A small autoregressive pixel model, trained from scratch.
Data: trained on retinal OCT scans (Kermany 2017), 49215 training examples.
Rows from block 4 of a small autoregressive pixel model, named by matrix and row number. Rows with one number belong to one neuron. Each number is 500 + 50 x the weight over its row's rms, rounded and kept within 0 to 999. All counts start at 0. Numbers have three digits each. After the name is the row's rms in percent of the matrix's.
After each neuron's rows are labels from the 100 images, of 14976, where the neuron reaches its largest size: "top examples" is what is common among them. Only what is clearly more common there than usual is listed. The data: retinal OCT scans (Kermany 2017).
# gate: MLP gate (model.blocks.4.mlp.gate.weight, 672x256), inputs 0-127
# fc1: MLP up (model.blocks.4.mlp.fc1.weight, 672x256), inputs 0-127
# fc2: MLP down (model.blocks.4.mlp.fc2.weight, 256x672, transposed), outputs 0-127

gate.662 112:536528491517373551581464538438585519517482557504502448521446461449567466484378541634482427509532513496494516501531567565469468487514488504475484505499496443500545494485457545466537601515437460483493481514484522489461512444524661554517527539472492430476506507506552516447504519458510453522480516480506501549427480428441638508548542506507514551426480531495457460499431673542457571533517
fc1.662 110:530398537436503498511487542492516494563527534480525372547505522495475475465430521491500480442567550502603519463520427580447565513540474541573474505509524538469573417584516498473399468484489467524588476475464496455519545564520535478443522494541523450470415465486454470487544506559580507527526497431402580487471484523443524485506515583485531440398534485368595546531519544556475492581494
fc2.662 115:524475608534526467508439526533524482492380488459468488541429557459478454434471594485442456446498581461503523444471461554408525474524514544531427461537579612459506445511511461467515502463510473499548478534478521486472562537422437508454500477529507502489498472403503561466506462460515510410507478530565436470509526625484570490499486479480463541454497495471523531501610481523550452485548
top examples: finding: choroidal neovascularization

gate.619 094:419563472567442538427498457513525552453469517570469423596512596524514427423545588386435496530505492485555574457380516538541536446456388438421520420620562506537543520505504479457501602512533454532562441518436574498514512462484473535503561505475440510484422531528484488492522578509561547516550451494519451449555548548544457508475486468456489419523462523417478551519478541506517501537515
fc1.619 100:515483501606480425442483423421420551406534424467468458477509472447545497487492551484486540449467402568559553471540416592494536468545480511459541532564399566567507496557498490465512531563439472437514446471387453446557521448483381448470533458424544596601416472508519506525567463516564544440433502506562520513512519521513531455451477483478546495441472406509459534530599513467530482464471
fc2.619 102:430462573431520498489479468477517443409439415472447336574511366524600537515583516519527526501470549473530529452545501495531466450495526442447515488536535515494555498494501518424464503543510474440525428559362487564553523485437539390533506506557471482551559388529435521472480406559536513508485477443411573495535490571501506491475552484498544558457497562494453401480454555493467513483541
top examples: finding: choroidal neovascularization

gate.47 096:447551469470563490556531581570465416486526484503473592465453510513449459523455476528453588420542395573464524455553613565453456536501465448444502537544566509472467510487542477538505473563576549424493557493620479454496510436522429468489486521437480508520511540539566609395465512524542547556474531485450474508455464449525530498434543468411533500476613507519574469453478378551518472471474
fc1.47 102:434634550511556536537522489474483528558470482516518514428452489530500514509450513477477487456441495438454484394476472504541471557582466426499476641440386506462595514437508497587495407529522547537548494417537545576581526563565434513435467396492523487519506537434547523482442508444526510538463521469522519601518501504529438485332556475555488508538390449518506551542471437531529610543538
fc2.47 099:544445394454509533435476496470483428525492493456438496559605500491507455579507554589482562543495350533502458503390472510469515516524439505562554500473538562587548527574489513482534469522444508568504480532490537497482412537426466514580467572488489451453493546510592425506465535545502443512510419474515473435539602402521486548495461548457478500507544495531530510479550388512415474429526
top examples: finding: choroidal neovascularization

gate.239 097:476450460518470532535541494568450463527527430557581496519535586475522540523445605450498539658575474539439445454501471565478513513389431547503471477512507487576482494588574483513507491460510551506560586526570526492406473515482500580478543423482529502418594466499446535455433465580464458527531557487522462493482452413502453508537508487515491461430564416487547543490469536552480505451467
fc1.239 101:495468538462562562491541410485483475516561481475499506497582442614526450549478558494465523510501485541559501466531516517533451558537530466411516515492554445578588497479504514538563550475398563444401439585447457528447489411472541467464515584468436521467527471518544524464584544421477551527428532499529462598625485467572508569539478475556553453495508506396528541510531541375468489492532
fc2.239 107:589597534401536547553531490527425459492504553539546532489424550534535590440502524455478467550457550445571496509504613527537440554578540441516460468425530525512565514581526510531499503404462463451494577562417487546510435481477514501498593484468500510444481474499446475425444533495505578551466508543454493486519565518548509422481629599577566474581542507486503521424458547564481473498535
top examples: finding: diabetic macular edema

gate.181 100:540546574538494471482455416550536478487438531411493557513513409556506546555522500471587509468528486504514562528499510497565529508539480590423570409529476458438555463507518558470469464445606527582488456556417488545493501508579526462461566481499474468598523496535444449573435498410548482492438521507512517410528605494380562499442556557582557505440578428486603481475447433513409480477465
fc1.181 101:570491503507468503563408506489554426459534561575428523479567518455466463543352487464487458487526529460503456557521453520523544522486463524481571524541531513602502440500447463457518540541481462458416457519498555354457462508572498490481530504556553503455540522568514521487532478561576500473547448479478466452453457484469576522537500497469457524453550551483473559583491442568497545512525
fc2.181 096:503509464384411570481524510506534504480471563484442481403576506509440503451487561450517556555509522547530425477445542480542571460428536525469557490491498372608427461505498427518481517452505473450520434562514522454382429499529417484483466503506548555492487480444572549454510564493486530487490585513497501549470528471414442500492406476611558523510535588521465469566440479570524618554545
top examples: finding: diabetic macular edema

gate.455 102:524432554591451437504419508455450520544444426530542438433507545516468534493562455473517458540511554535483551508510409470457468501459524549546542486562519443517434369565492432515464561461543511489560495548511516433494547487536515550557511444558513478497412440486525567584583485526553437501455475529562417446434428506534432398602541583428477497542549480333544455440476483525517381468480
fc1.455 106:449529426451618538469504544512507431518643442461414472501427434507433373490514458443456511452493535518562503567502475533528479572578489484542508528464468533504495431544480560492572481441469430463507491495481548550559634536449474343473397506523472549529501497541495431413441537498434545478507455461513443537558550512458483452488559481488547565456452550434492490522576478457514558461519
fc2.455 103:480498382487491478491444521449455534476558481476517353448562470481526484497532449462585564517494425444509534519478503460526461529522538503558480558480523458524479496511500508486534514543496530532432467488472522578513447488465491506551496445503505580451522602459366474475520591547421568542405447486393488485565524455422528566453526460570480554505433571425532492523550518556496475414377
top examples: finding: diabetic macular edema

gate.247 093:525510577381484431488546500522527494426538537515590399472537548494438465505423528514587497523531526461556483562574511596444479573507398477473439359446458445447551514538494543459529517486476541534492427533439405545550515410510533555525526512502529521483432439520453552459605492450413497480562488546537477433464445466549486500460505417520471591506502566587511514529498538492378469444541
fc1.247 091:604462510446519548489485481505484460463512388452483493505559607583404490520450411520467413461584484420449505503468506523478402528505490472400520526593528561507488447511538478572458494562526497475529413606526523477474492509427470491480474457480471501515535500467541571535487551556512537501564538524540577472462547524416494451573446510627531463422501569488566491587465474527533572512577
fc2.247 095:468474471476447516430500464433443507492559524482438536501476570495546484534586558541471555616524438518460519543525420516504366517479524496522519398512567537509428497506562461497483549506532497484589526512475499543567547481545509490527454499547424492515569434425475456570398481521411545363568517571466347507457486460535508489555497517482437512534371555483597548525359484376492599553571
top examples: finding: choroidal neovascularization