{"model": "autoregressive pixel model", "dataset": "retinal OCT scans (Kermany 2017)", "train_examples": 49215, "image_size": 20, "horizontal_flip": true, "levels_per_channel": 16, "vocab_size": 17, "arch": "transformer_decoder", "width": 256, "layers": 8, "norm": "layernorm", "norm_position": "pre", "hidden_act": "swiglu", "mlp_ratio": 2.67, "head_dim": 16, "fused_qkv": true, "bias": "all", "qk_norm": false, "parallel_block": false, "inner_norm": false, "drop_path": 0.1, "positions": "sincos", "tie_word_embeddings": false, "init": "torch_default", "residual_init": "zero_last", "optimizer": "soap", "beta2": 0.95, "learning_rate": 0.0016, "beta1": 0.95, "shampoo_beta": 0.95, "eps": 1e-08, "precondition_frequency": 16, "max_precond_dim": 512, "one_sided": true, "adamw_lr_other_params": 0.00092, "max_grad_norm": 1.0, "max_steps": 13900, "batch_size": 64, "epochs": 18.1, "lr_schedule": "wsd", "decay_fraction": 0.2, "final_lr_fraction": 0.1, "warmup_steps": 270, "weight_decay": 0.4, "adamw_weight_decay_other_params": 0}
Rows from block 3 of a small autoregressive pixel model, named by matrix and row number. Rows with one number belong to one neuron. Each number is 50 + 15 x the weight over its row's rms, rounded and kept within 0 to 99. All counts start at 0.
After each neuron's rows are labels from the 100 images, of 14976, where the neuron reaches its largest size: "strongest on" is what is common among them. Only what is clearly more common there than usual is listed. The data: retinal OCT scans (Kermany 2017).
# gate: MLP gate (model.blocks.3.mlp.gate.weight, 672x256), inputs 148-184
# fc1: MLP up (model.blocks.3.mlp.fc1.weight, 672x256), inputs 148-184
# fc2: MLP down (model.blocks.3.mlp.fc2.weight, 256x672, transposed), outputs 148-184

gate.346:37 50 50 53 55 50 90 47 61 41 44 53 53 58 43 42 68 53 33 53 71 51 47 30 47 39 38 38 54 64 49 59 59 64 50 70 54
fc1.346:57 42 75 58 60 87 55 48 32 69 36 57 43 31 71 55 57 58 52 47 42 38 42 52 64 45 48 65 60 51 78 72 81 57 37 48 55
fc2.346:42 78 54 59 82 55 39 62 58 42 63 59 40 44 60 27 30 64 53 39 70 43 71 14 37 78 36 51 68 55 28 57 66 50 57 59 47
strongest on: finding: choroidal neovascularization

gate.4:72 36 26 65 45 34 52 43 42 37 57 60 64 55 60 45 72 41 70 30 58 26 36 52 33 46 38 41 29 39 43 42 19 22 48 12 55
fc1.4:60 58 48 34 59 74 35 60 68 52 74 69 37 62 56 77 74 39 36 44 47 46 38 60 49 61 42 71 71 56 53 46 69 74 43 68 56
fc2.4:57 16 32 75 75 46 57 29 34 44 27 64 52 34 47 36 57 51 39 50 51 60 33 48 46 44 39 51 46 29 69 56 49 52 32 55 39
strongest on: finding: diabetic macular edema

gate.574:43 61 55 17 59 65 70 47 73 61 80 50 37 45 53 43 30 37 51 69 44 50 36 40 46 39 55 56 50 61 41 48 29 36 66 31 60
fc1.574:84 56 48 41 34 49 45 70 25 48 46 19 59 27 59 52 49 71 47 43 33 60 47 41 63 21 50 19 74 52 75 51 54 50 38 66 36
fc2.574:46 45 38 41 41 50 41 36 28 41 29 55 54 60 33 59 66 31 26 58 57 53 73 41 48 42 65 49 20 47 35 46 35 49 55 41 78
strongest on: finding: choroidal neovascularization; finding: diabetic macular edema

gate.95:50 42 48 47 75 53 55 64 55 41 70 50 48 44 43 43 48 33 35 80 19 40 68 50 64 49 36 73 24 47 72 52 27 35 32 45 55
fc1.95:59 41 35 41 55 39 41 63 40 57 83 50 65 52 81 50 65 49 60 39 51 47 44 52 32 78 64 44 40 32 47 63 35 43 56 50 70
fc2.95:63 32 39 54 76 55 65 49 62 69 31 51 51 27 19 46 38 39 70 70 34 50 81 46 34 51 53 33 72 37 57 22 42 41 86 50 51
strongest on: finding: choroidal neovascularization

gate.74:48 28 66 37 63 45 51 52 38 28 12 36 66 76 62 34 68 55 46 40 17 29 59 38 48 28 48 49 61 53 37 46 43 36 84 17 46
fc1.74:42 41 38 55 61 29 68 60 49 48 59 66 54 38 40 30 45 41 33 55 61 63 67 32 45 36 44 50 54 54 63 61 46 12 53 58 51
fc2.74:41 31 43 66 72 31 68 51 43 60 66 69 55 47 78 74 44 23 54 72 48 29 60 67 61 43 88 73 37 71 46 50 27 25 57 41 46
strongest on: finding: normal

gate.286:44 50 25 31 28 73 53 56 51 29 45 61 35 37 99 55 46 82 66 44 41 54 53 24 89 53 29 58 46 33 36 35 16 51 54 22 77
fc1.286:37 37 45 59 42 70 54 55 60 07 37 35 59 39 53 34 67 48 49 30 62 71 41 69 33 39 36 18 55 39 41 47 57 53 36 64 62
fc2.286:50 42 65 23 34 72 49 36 45 35 39 44 46 65 46 49 54 49 64 46 03 44 73 55 48 13 90 52 48 39 29 43 67 74 53 63 48
strongest on: finding: choroidal neovascularization

gate.523:41 42 54 51 49 44 46 40 25 52 43 71 52 39 72 51 49 53 29 80 74 66 61 55 38 50 63 73 75 36 48 62 41 53 55 55 51
fc1.523:76 44 86 62 36 68 59 46 75 31 48 47 51 31 73 58 55 42 40 44 82 65 45 55 61 36 35 44 47 46 44 43 48 43 54 75 60
fc2.523:37 71 51 65 44 47 52 41 28 42 69 44 39 62 70 56 33 31 64 32 40 56 63 48 52 23 40 37 39 67 51 45 42 48 56 72 45
strongest on: finding: choroidal neovascularization

gate.378:36 51 67 44 72 34 27 23 47 57 19 65 48 28 40 51 50 20 18 31 42 44 46 62 28 57 38 52 35 36 29 54 58 68 49 40 30
fc1.378:66 61 49 53 60 18 44 33 68 49 53 63 65 23 52 68 55 47 54 44 77 59 55 33 73 44 36 70 23 53 49 39 34 95 56 61 59
fc2.378:68 31 55 56 70 83 54 18 81 70 53 55 74 46 46 77 63 47 15 74 55 37 40 64 53 59 44 37 53 55 56 54 51 34 41 45 59
strongest on: finding: normal

gate.96:08 43 47 70 69 43 45 52 61 72 36 59 45 65 72 64 09 63 55 43 52 33 62 64 40 45 70 58 47 60 55 46 46 44 53 73 27
fc1.96:38 49 73 50 43 51 59 75 49 18 62 45 32 48 50 42 40 40 48 65 55 70 41 38 58 70 10 34 45 38 37 58 44 52 67 35 54
fc2.96:54 62 51 60 61 63 52 36 34 49 24 37 59 67 64 49 64 51 55 23 67 63 43 43 52 25 40 65 27 50 42 48 57 49 36 52 54
strongest on: finding: diabetic macular edema

gate.471:34 54 71 34 82 40 55 40 46 42 35 38 57 52 61 38 47 38 44 76 36 52 48 64 56 52 55 50 49 49 59 52 43 38 33 43 59
fc1.471:55 69 70 70 61 33 32 60 25 56 67 30 60 55 47 33 51 56 78 72 39 64 45 17 31 60 47 62 41 39 46 70 37 68 47 76 18
fc2.471:45 45 55 74 26 48 21 44 56 55 60 46 60 56 31 62 70 68 45 57 44 48 55 52 49 51 37 51 52 40 42 40 67 45 49 65 50
strongest on: finding: diabetic macular edema

gate.482:59 40 37 19 50 45 32 29 47 22 60 45 36 35 34 62 37 10 54 42 59 53 47 60 62 45 44 42 47 27 50 28 51 45 51 60 64
fc1.482:43 63 14 54 51 28 45 32 43 63 49 45 60 48 40 68 43 73 21 72 37 43 76 69 55 47 60 43 30 37 49 29 74 41 47 58 60
fc2.482:53 45 52 63 44 64 50 57 65 31 45 67 34 51 67 32 52 29 80 58 50 58 35 59 57 23 37 50 62 34 40 43 42 48 42 28 31
strongest on: finding: choroidal neovascularization

gate.197:49 76 51 58 83 52 33 51 55 40 60 60 40 62 52 49 38 72 42 50 43 62 45 50 52 50 44 64 43 48 45 48 31 70 45 21 47
fc1.197:42 53 39 52 62 55 29 35 51 25 86 36 82 43 55 51 74 54 39 65 65 46 45 30 37 40 54 65 47 61 42 38 54 58 16 54 48
fc2.197:33 76 45 24 60 49 54 49 60 50 61 80 61 54 34 38 22 64 21 55 60 63 48 44 46 60 76 55 57 51 39 49 18 58 35 62 62
strongest on: finding: diabetic macular edema

gate.460:92 75 72 41 49 64 56 67 38 47 69 54 17 58 47 47 44 38 61 52 66 40 61 42 63 49 58 76 47 38 46 34 77 42 42 57 47
fc1.460:42 42 56 68 47 83 46 18 49 44 40 92 53 35 27 57 66 75 35 54 33 72 56 22 52 73 50 49 62 51 39 29 41 25 62 52 44
fc2.460:59 35 51 46 48 17 48 56 67 28 26 54 38 39 60 76 52 53 56 75 21 58 52 53 24 51 55 65 38 43 71 29 49 53 46 51 26
strongest on: finding: diabetic macular edema

gate.224:64 27 61 76 41 59 00 95 53 55 58 61 35 34 37 86 64 49 46 56 41 38 49 26 29 42 57 60 23 35 43 35 50 50 42 63 56
fc1.224:36 55 60 55 54 63 74 43 54 62 20 53 64 52 25 48 43 60 50 61 55 71 52 41 77 24 61 57 30 53 50 53 65 62 74 40 40
fc2.224:45 63 54 53 54 55 55 47 48 57 43 68 46 77 48 27 40 52 29 52 10 37 71 60 46 14 74 51 45 48 38 84 36 63 52 58 40
strongest on: finding: choroidal neovascularization

gate.311:89 42 27 58 57 97 21 30 40 41 40 55 54 61 57 43 41 46 51 56 64 48 52 45 54 74 64 37 44 20 48 46 71 22 71 42 83
fc1.311:64 49 72 72 40 51 38 50 51 28 33 52 48 44 46 38 61 32 60 44 67 39 74 40 49 54 40 49 35 61 49 26 55 62 51 56 36
fc2.311:56 48 49 52 69 74 69 48 25 61 45 52 57 39 68 27 63 46 66 49 35 60 59 33 49 52 41 45 34 65 43 55 42 71 66 51 58
strongest on: finding: choroidal neovascularization

gate.318:69 51 50 68 53 46 36 48 25 38 40 33 33 37 22 43 62 71 40 61 62 42 58 42 47 53 74 38 70 26 63 64 47 53 48 64 59
fc1.318:56 37 60 57 66 62 62 43 18 43 28 00 45 44 67 41 27 44 36 56 58 53 50 37 76 65 42 79 54 62 84 50 80 36 51 74 56
fc2.318:55 70 65 92 59 60 36 58 63 59 50 74 46 75 50 77 66 45 67 64 38 67 32 40 60 39 27 44 34 16 46 41 21 37 44 54 44
strongest on: finding: choroidal neovascularization

gate.93:61 63 72 46 83 43 42 47 37 52 94 50 52 66 68 37 69 18 60 66 44 61 47 51 56 43 43 46 62 41 50 79 36 62 70 58 60
fc1.93:40 64 35 43 24 39 30 44 32 57 53 75 36 36 27 36 33 18 49 68 56 85 43 78 54 35 24 74 20 41 51 57 35 64 66 64 54
fc2.93:43 75 46 59 53 29 51 56 58 67 76 74 36 75 44 56 28 62 49 59 32 70 56 49 56 48 46 78 54 34 46 59 38 75 65 63 60
strongest on: finding: choroidal neovascularization

gate.215:46 45 37 37 73 36 44 49 58 43 64 25 63 39 24 42 30 58 65 57 18 49 35 52 52 59 65 45 37 26 49 53 38 60 43 39 79
fc1.215:72 29 39 39 50 44 51 61 70 39 38 50 29 52 54 33 34 59 84 52 66 40 62 55 63 31 26 21 45 27 57 47 60 45 32 41 39
fc2.215:27 58 56 39 53 57 53 63 50 76 55 56 47 64 27 43 27 36 54 48 43 53 35 57 60 54 30 42 58 62 77 56 58 00 46 32 54
strongest on: finding: choroidal neovascularization

gate.558:65 46 62 72 66 53 40 31 59 65 51 71 35 36 50 60 77 34 43 77 43 29 54 49 59 68 46 43 27 24 26 58 40 46 45 46 43
fc1.558:60 61 14 48 84 41 48 13 32 54 45 50 72 30 57 10 51 62 35 60 32 50 50 49 31 62 52 30 35 64 53 67 29 50 46 81 89
fc2.558:63 44 43 42 30 44 47 41 65 60 43 43 91 48 56 49 48 58 15 60 45 55 39 38 45 76 73 39 52 66 33 69 57 56 55 64 51
strongest on: finding: normal

gate.71:65 64 52 51 48 39 51 40 62 51 66 54 53 44 50 80 55 48 55 34 31 25 56 44 51 47 48 34 60 58 65 36 49 47 45 30 58
fc1.71:51 54 68 43 44 47 59 68 26 61 60 57 64 48 45 55 39 54 65 56 54 17 82 62 50 73 48 66 38 46 73 58 55 53 24 32 26
fc2.71:58 42 38 67 31 63 51 51 73 53 56 60 52 33 43 52 73 58 51 65 52 43 65 70 46 48 60 70 35 54 61 48 83 59 50 74 48
strongest on: finding: normal

gate.396:51 51 74 44 76 72 84 50 18 59 27 44 28 54 66 70 72 42 75 30 35 56 47 52 32 70 44 38 51 35 53 48 37 72 15 61 51
fc1.396:40 64 29 50 52 19 70 28 59 60 66 51 62 39 60 53 53 66 21 59 70 52 53 56 36 55 43 54 42 40 43 56 39 73 69 41 21
fc2.396:28 42 45 49 56 27 58 43 37 47 53 63 53 34 35 38 38 36 48 51 53 40 82 79 69 42 58 52 27 55 42 63 67 65 54 46 47
strongest on: finding: diabetic macular edema

gate.521:34 43 60 61 39 40 66 60 39 52 70 35 54 63 55 51 32 65 39 43 48 63 61 27 66 43 51 32 79 34 52 52 79 39 25 32 57
fc1.521:59 58 41 50 32 56 48 42 64 53 42 59 20 44 41 49 48 42 56 52 30 51 43 60 31 46 46 44 37 20 73 44 33 55 45 42 42
fc2.521:53 40 33 53 33 46 71 56 40 51 61 62 30 60 59 25 49 53 56 24 73 33 78 50 73 59 58 60 56 37 61 55 66 47 47 81 26
strongest on: finding: diabetic macular edema

gate.141:23 53 36 46 20 27 47 38 68 31 60 49 40 51 40 50 59 35 52 30 72 52 68 38 51 52 38 53 35 39 23 27 43 50 60 51 52
fc1.141:28 83 53 35 62 48 83 47 57 46 55 50 27 36 44 73 61 32 54 56 59 15 80 73 51 38 34 45 49 54 31 64 35 40 45 31 38
fc2.141:62 68 53 48 51 67 65 28 25 63 37 38 45 50 33 54 35 53 56 41 65 47 73 24 49 48 45 57 55 53 26 51 39 73 61 44 55
strongest on: finding: choroidal neovascularization

gate.63:66 51 55 37 48 39 32 25 47 59 61 40 39 44 58 71 64 56 72 40 58 24 53 35 39 92 67 45 41 43 28 40 41 52 41 47 64
fc1.63:21 32 22 61 46 32 87 42 46 63 32 24 51 13 34 48 50 49 43 53 57 55 43 41 58 49 38 74 60 33 45 62 43 35 55 44 38
fc2.63:50 59 38 95 73 42 66 34 55 57 44 33 34 58 36 88 70 31 78 68 52 65 46 59 52 24 38 54 32 60 61 37 36 39 48 50 47
strongest on: finding: diabetic macular edema

gate.211:52 58 53 35 63 74 67 72 60 34 44 53 31 52 38 50 48 64 55 32 61 56 54 58 45 48 57 34 20 65 63 40 51 42 43 39 38
fc1.211:40 82 69 75 26 30 85 24 57 43 43 72 41 46 54 48 50 35 34 34 47 55 25 65 48 42 36 28 36 81 36 63 71 43 39 45 40
fc2.211:68 38 28 48 37 40 67 32 66 58 69 66 70 37 61 27 30 29 45 69 39 63 45 33 48 35 51 77 58 56 50 64 43 63 61 54 25
strongest on: finding: normal

gate.534:71 37 59 22 56 46 27 51 37 51 33 46 59 54 54 58 52 53 71 74 60 32 64 45 46 47 42 45 35 58 45 58 42 50 96 52 59
fc1.534:70 61 56 41 53 50 37 52 30 66 37 47 58 38 38 58 42 23 55 64 57 29 66 41 60 58 45 50 53 40 45 47 52 32 27 71 61
fc2.534:45 68 84 28 38 65 42 52 52 68 43 40 60 35 37 44 81 47 41 67 52 41 20 31 15 32 61 52 35 67 34 55 45 77 75 74 26
strongest on: finding: diabetic macular edema

gate.448:60 55 39 50 47 66 59 39 29 38 39 80 55 71 41 54 75 64 60 56 41 25 37 34 09 32 54 45 51 39 65 84 51 39 47 52 60
fc1.448:57 58 53 65 68 45 38 23 56 41 51 54 62 56 27 62 56 62 22 44 55 32 31 42 55 48 44 53 46 46 51 39 41 64 53 35 51
fc2.448:37 58 49 48 44 62 57 76 51 37 41 73 62 59 48 58 68 69 53 54 63 74 78 63 23 51 68 45 49 46 38 64 41 32 47 61 63
strongest on: finding: normal

gate.638:27 75 45 49 39 50 31 63 66 51 56 56 39 29 69 38 41 27 89 40 62 13 37 37 68 81 53 69 61 64 70 53 44 44 40 38 34
fc1.638:38 19 43 81 39 40 42 43 64 72 41 41 64 45 43 50 45 47 60 42 59 68 34 42 21 44 44 20 38 64 33 73 55 58 63 61 47
fc2.638:30 25 42 50 18 44 69 48 46 70 51 54 44 68 57 45 42 54 55 50 61 34 70 36 50 78 78 25 58 49 58 58 48 55 53 31 41
strongest on: finding: choroidal neovascularization

gate.230:44 64 55 52 54 70 47 73 46 48 58 39 49 30 71 36 64 36 63 46 71 29 26 69 48 67 90 69 36 43 43 74 30 64 34 44 61
fc1.230:61 50 52 31 35 35 49 69 62 34 53 17 49 23 50 67 41 46 44 56 50 70 59 37 53 24 51 57 37 70 51 60 45 39 67 50 29
fc2.230:49 36 52 21 42 68 55 40 65 68 54 65 81 62 52 47 52 39 48 65 85 50 74 48 55 35 54 77 44 52 44 64 54 71 51 36 62
strongest on: finding: choroidal neovascularization

gate.43:49 39 58 15 48 53 35 51 34 40 34 38 34 43 50 97 56 55 23 44 55 33 29 52 55 06 64 62 41 68 33 47 76 73 14 53 65
fc1.43:47 70 46 64 68 74 50 63 76 50 50 31 46 52 54 46 55 52 20 47 52 58 55 60 33 01 66 53 57 52 39 57 45 47 29 69 42
fc2.43:58 72 52 51 43 43 56 59 38 61 60 49 63 57 55 53 39 66 31 32 46 41 56 60 47 45 31 56 58 58 61 59 62 47 28 48 08
strongest on: finding: normal

gate.415:51 67 64 52 55 48 22 47 66 34 29 51 50 47 43 52 60 55 61 26 34 71 17 58 64 29 50 38 55 63 31 50 37 60 37 34 58
fc1.415:52 36 53 37 44 68 69 45 35 34 57 62 53 46 29 55 63 69 51 57 51 37 51 18 41 52 64 78 50 48 42 33 71 81 44 52 31
fc2.415:58 22 46 45 72 42 55 57 51 57 49 52 22 61 44 42 78 67 75 66 64 47 79 40 52 64 33 86 64 46 45 29 57 56 61 51 48
strongest on: finding: diabetic macular edema

gate.618:76 56 28 43 34 26 52 64 58 43 31 39 68 46 77 43 68 40 46 47 62 58 48 39 57 64 55 94 29 77 44 70 47 54 49 55 44
fc1.618:27 56 74 31 28 51 50 43 61 31 68 34 25 70 72 49 60 48 66 38 50 25 54 38 31 66 55 50 60 42 62 33 24 63 68 88 50
fc2.618:46 73 34 43 37 84 34 42 56 35 67 73 19 66 65 34 62 51 46 53 61 45 28 48 66 44 56 33 29 61 73 53 59 31 57 99 58
strongest on: finding: diabetic macular edema

gate.501:46 54 28 87 44 46 54 33 83 49 68 44 43 52 71 64 42 46 69 37 70 39 54 49 21 53 59 61 49 58 64 39 36 54 38 19 71
fc1.501:33 37 61 44 64 44 61 59 49 26 46 65 31 47 30 58 64 41 45 61 08 41 40 53 62 68 30 50 66 41 40 59 29 39 61 66 60
fc2.501:38 67 39 46 72 53 50 41 52 42 41 31 40 32 44 58 54 49 38 50 46 28 66 33 51 38 26 38 50 48 39 34 40 54 64 33 46
strongest on: finding: diabetic macular edema

gate.602:58 52 65 53 36 35 32 43 45 26 58 41 77 42 73 20 38 10 74 78 51 34 52 62 64 34 33 77 29 57 65 47 48 52 37 48 41
fc1.602:44 46 39 78 54 66 58 29 72 43 52 58 22 52 37 51 37 40 70 51 45 44 56 81 38 55 87 60 50 60 51 59 63 67 26 60 31
fc2.602:37 11 39 54 17 54 54 58 51 43 36 31 40 43 29 86 48 44 67 63 74 42 19 45 60 45 54 47 42 42 62 47 60 47 13 51 64
strongest on: finding: diabetic macular edema

gate.114:70 41 36 29 60 44 27 34 39 41 37 50 54 41 25 47 68 46 59 30 45 43 63 64 70 42 52 27 63 70 57 71 62 42 23 57 74
fc1.114:57 64 68 33 57 39 12 40 34 38 80 51 58 26 63 54 43 33 78 59 52 64 34 47 23 38 44 52 46 46 65 55 46 47 42 39 56
fc2.114:35 59 60 40 55 46 32 44 57 51 56 54 78 18 20 47 62 61 19 47 69 33 35 31 44 51 42 23 41 57 82 68 48 57 23 58 75
strongest on: finding: diabetic macular edema

gate.563:36 33 45 52 38 70 40 62 55 47 67 31 35 49 42 67 55 38 36 61 68 71 65 35 73 35 39 81 71 24 49 70 43 94 28 84 35
fc1.563:34 45 49 57 81 46 63 44 72 58 69 34 24 60 38 79 57 32 67 79 45 69 41 43 31 38 30 72 54 51 42 52 66 96 59 80 28
fc2.563:44 70 53 44 48 21 54 28 62 23 68 43 55 60 26 48 42 63 67 19 73 53 74 56 47 38 34 54 48 49 40 65 55 59 48 44 39
strongest on: finding: choroidal neovascularization

gate.54:47 35 65 56 39 59 48 49 49 52 63 77 25 80 63 62 54 66 41 35 41 53 45 30 55 30 20 46 41 32 35 35 40 59 53 47 39
fc1.54:33 44 10 43 71 41 25 48 55 48 55 64 66 34 53 27 68 47 46 72 62 69 48 57 65 58 67 61 56 59 65 51 48 49 63 46 63
fc2.54:78 47 35 56 60 41 27 27 53 61 22 52 80 34 42 42 51 56 32 47 59 51 46 80 39 56 48 49 69 52 43 53 47 51 34 32 47
strongest on: finding: normal

gate.643:91 65 56 57 40 44 44 54 67 50 48 51 63 80 65 61 61 61 60 68 56 41 31 53 61 45 55 58 59 45 60 79 51 52 44 51 20
fc1.643:35 40 57 26 30 35 37 32 34 37 57 63 56 55 33 18 36 43 45 58 43 30 52 58 60 41 47 61 62 14 09 43 52 42 50 58 63
fc2.643:38 48 69 58 80 65 37 66 43 58 42 58 40 47 60 58 19 48 51 35 47 56 25 66 45 61 60 56 61 52 25 69 51 62 36 38 56
strongest on: finding: diabetic macular edema

gate.12:54 28 59 62 46 48 37 85 43 36 58 40 43 64 52 74 25 90 49 26 60 59 41 49 65 26 59 83 44 21 38 61 42 58 32 42 74
fc1.12:55 49 42 68 50 38 64 46 49 39 52 53 48 56 51 60 46 51 54 58 74 31 24 65 55 44 58 76 47 18 40 36 26 73 16 45 59
fc2.12:69 58 54 58 52 41 42 37 41 65 72 50 34 45 37 41 48 54 49 21 64 71 55 55 51 35 51 54 46 51 51 49 51 32 30 51 83
strongest on: finding: choroidal neovascularization

gate.290:09 81 60 63 62 38 73 56 67 57 61 69 47 55 61 56 47 53 43 68 53 40 61 60 64 77 34 42 50 59 32 59 38 60 61 36 50
fc1.290:12 45 30 40 60 63 79 60 30 60 64 50 58 16 45 41 41 61 60 73 47 52 51 61 32 64 54 38 21 40 61 39 28 47 46 64 57
fc2.290:61 60 35 33 30 51 29 69 41 43 47 55 47 34 64 51 46 56 56 48 25 45 34 62 52 42 53 73 45 44 47 28 45 48 55 46 36
strongest on: finding: normal

gate.339:53 56 33 13 65 50 48 56 40 59 42 55 55 45 28 47 55 49 48 49 76 46 40 56 46 35 37 65 41 31 64 47 57 50 65 74 44
fc1.339:17 52 48 48 46 80 42 37 33 49 21 49 43 46 68 59 53 67 48 72 70 41 46 29 44 45 39 37 45 38 58 49 48 36 28 65 68
fc2.339:78 20 39 46 45 29 65 36 44 63 55 28 47 35 40 58 51 31 80 41 23 40 54 64 21 56 26 58 56 75 57 37 31 58 48 32 44
strongest on: finding: normal

gate.616:58 63 56 50 08 53 42 37 16 71 53 51 56 61 56 44 41 52 27 60 50 32 68 49 34 56 68 73 48 43 59 63 24 63 52 52 70
fc1.616:39 61 44 45 55 55 60 48 63 85 50 60 64 53 71 36 54 49 16 69 83 84 46 52 62 43 41 61 58 24 46 61 53 34 22 46 71
fc2.616:42 61 66 39 43 64 74 46 52 76 62 68 65 58 39 64 53 43 27 46 43 26 62 60 57 51 64 46 50 65 59 46 52 63 28 75 36
strongest on: finding: choroidal neovascularization

gate.9:52 35 58 40 55 39 60 65 56 69 15 62 34 66 43 63 80 44 37 51 49 48 64 67 51 42 64 25 26 32 43 48 36 54 49 59 44
fc1.9:39 41 26 64 50 65 20 60 31 28 62 41 44 42 29 48 49 42 48 63 42 61 60 28 59 54 47 78 70 33 41 61 55 52 61 31 43
fc2.9:56 78 31 43 73 24 47 71 71 28 36 69 54 53 33 22 52 65 53 40 78 23 40 46 59 58 48 54 37 41 33 16 53 52 42 55 46
strongest on: finding: normal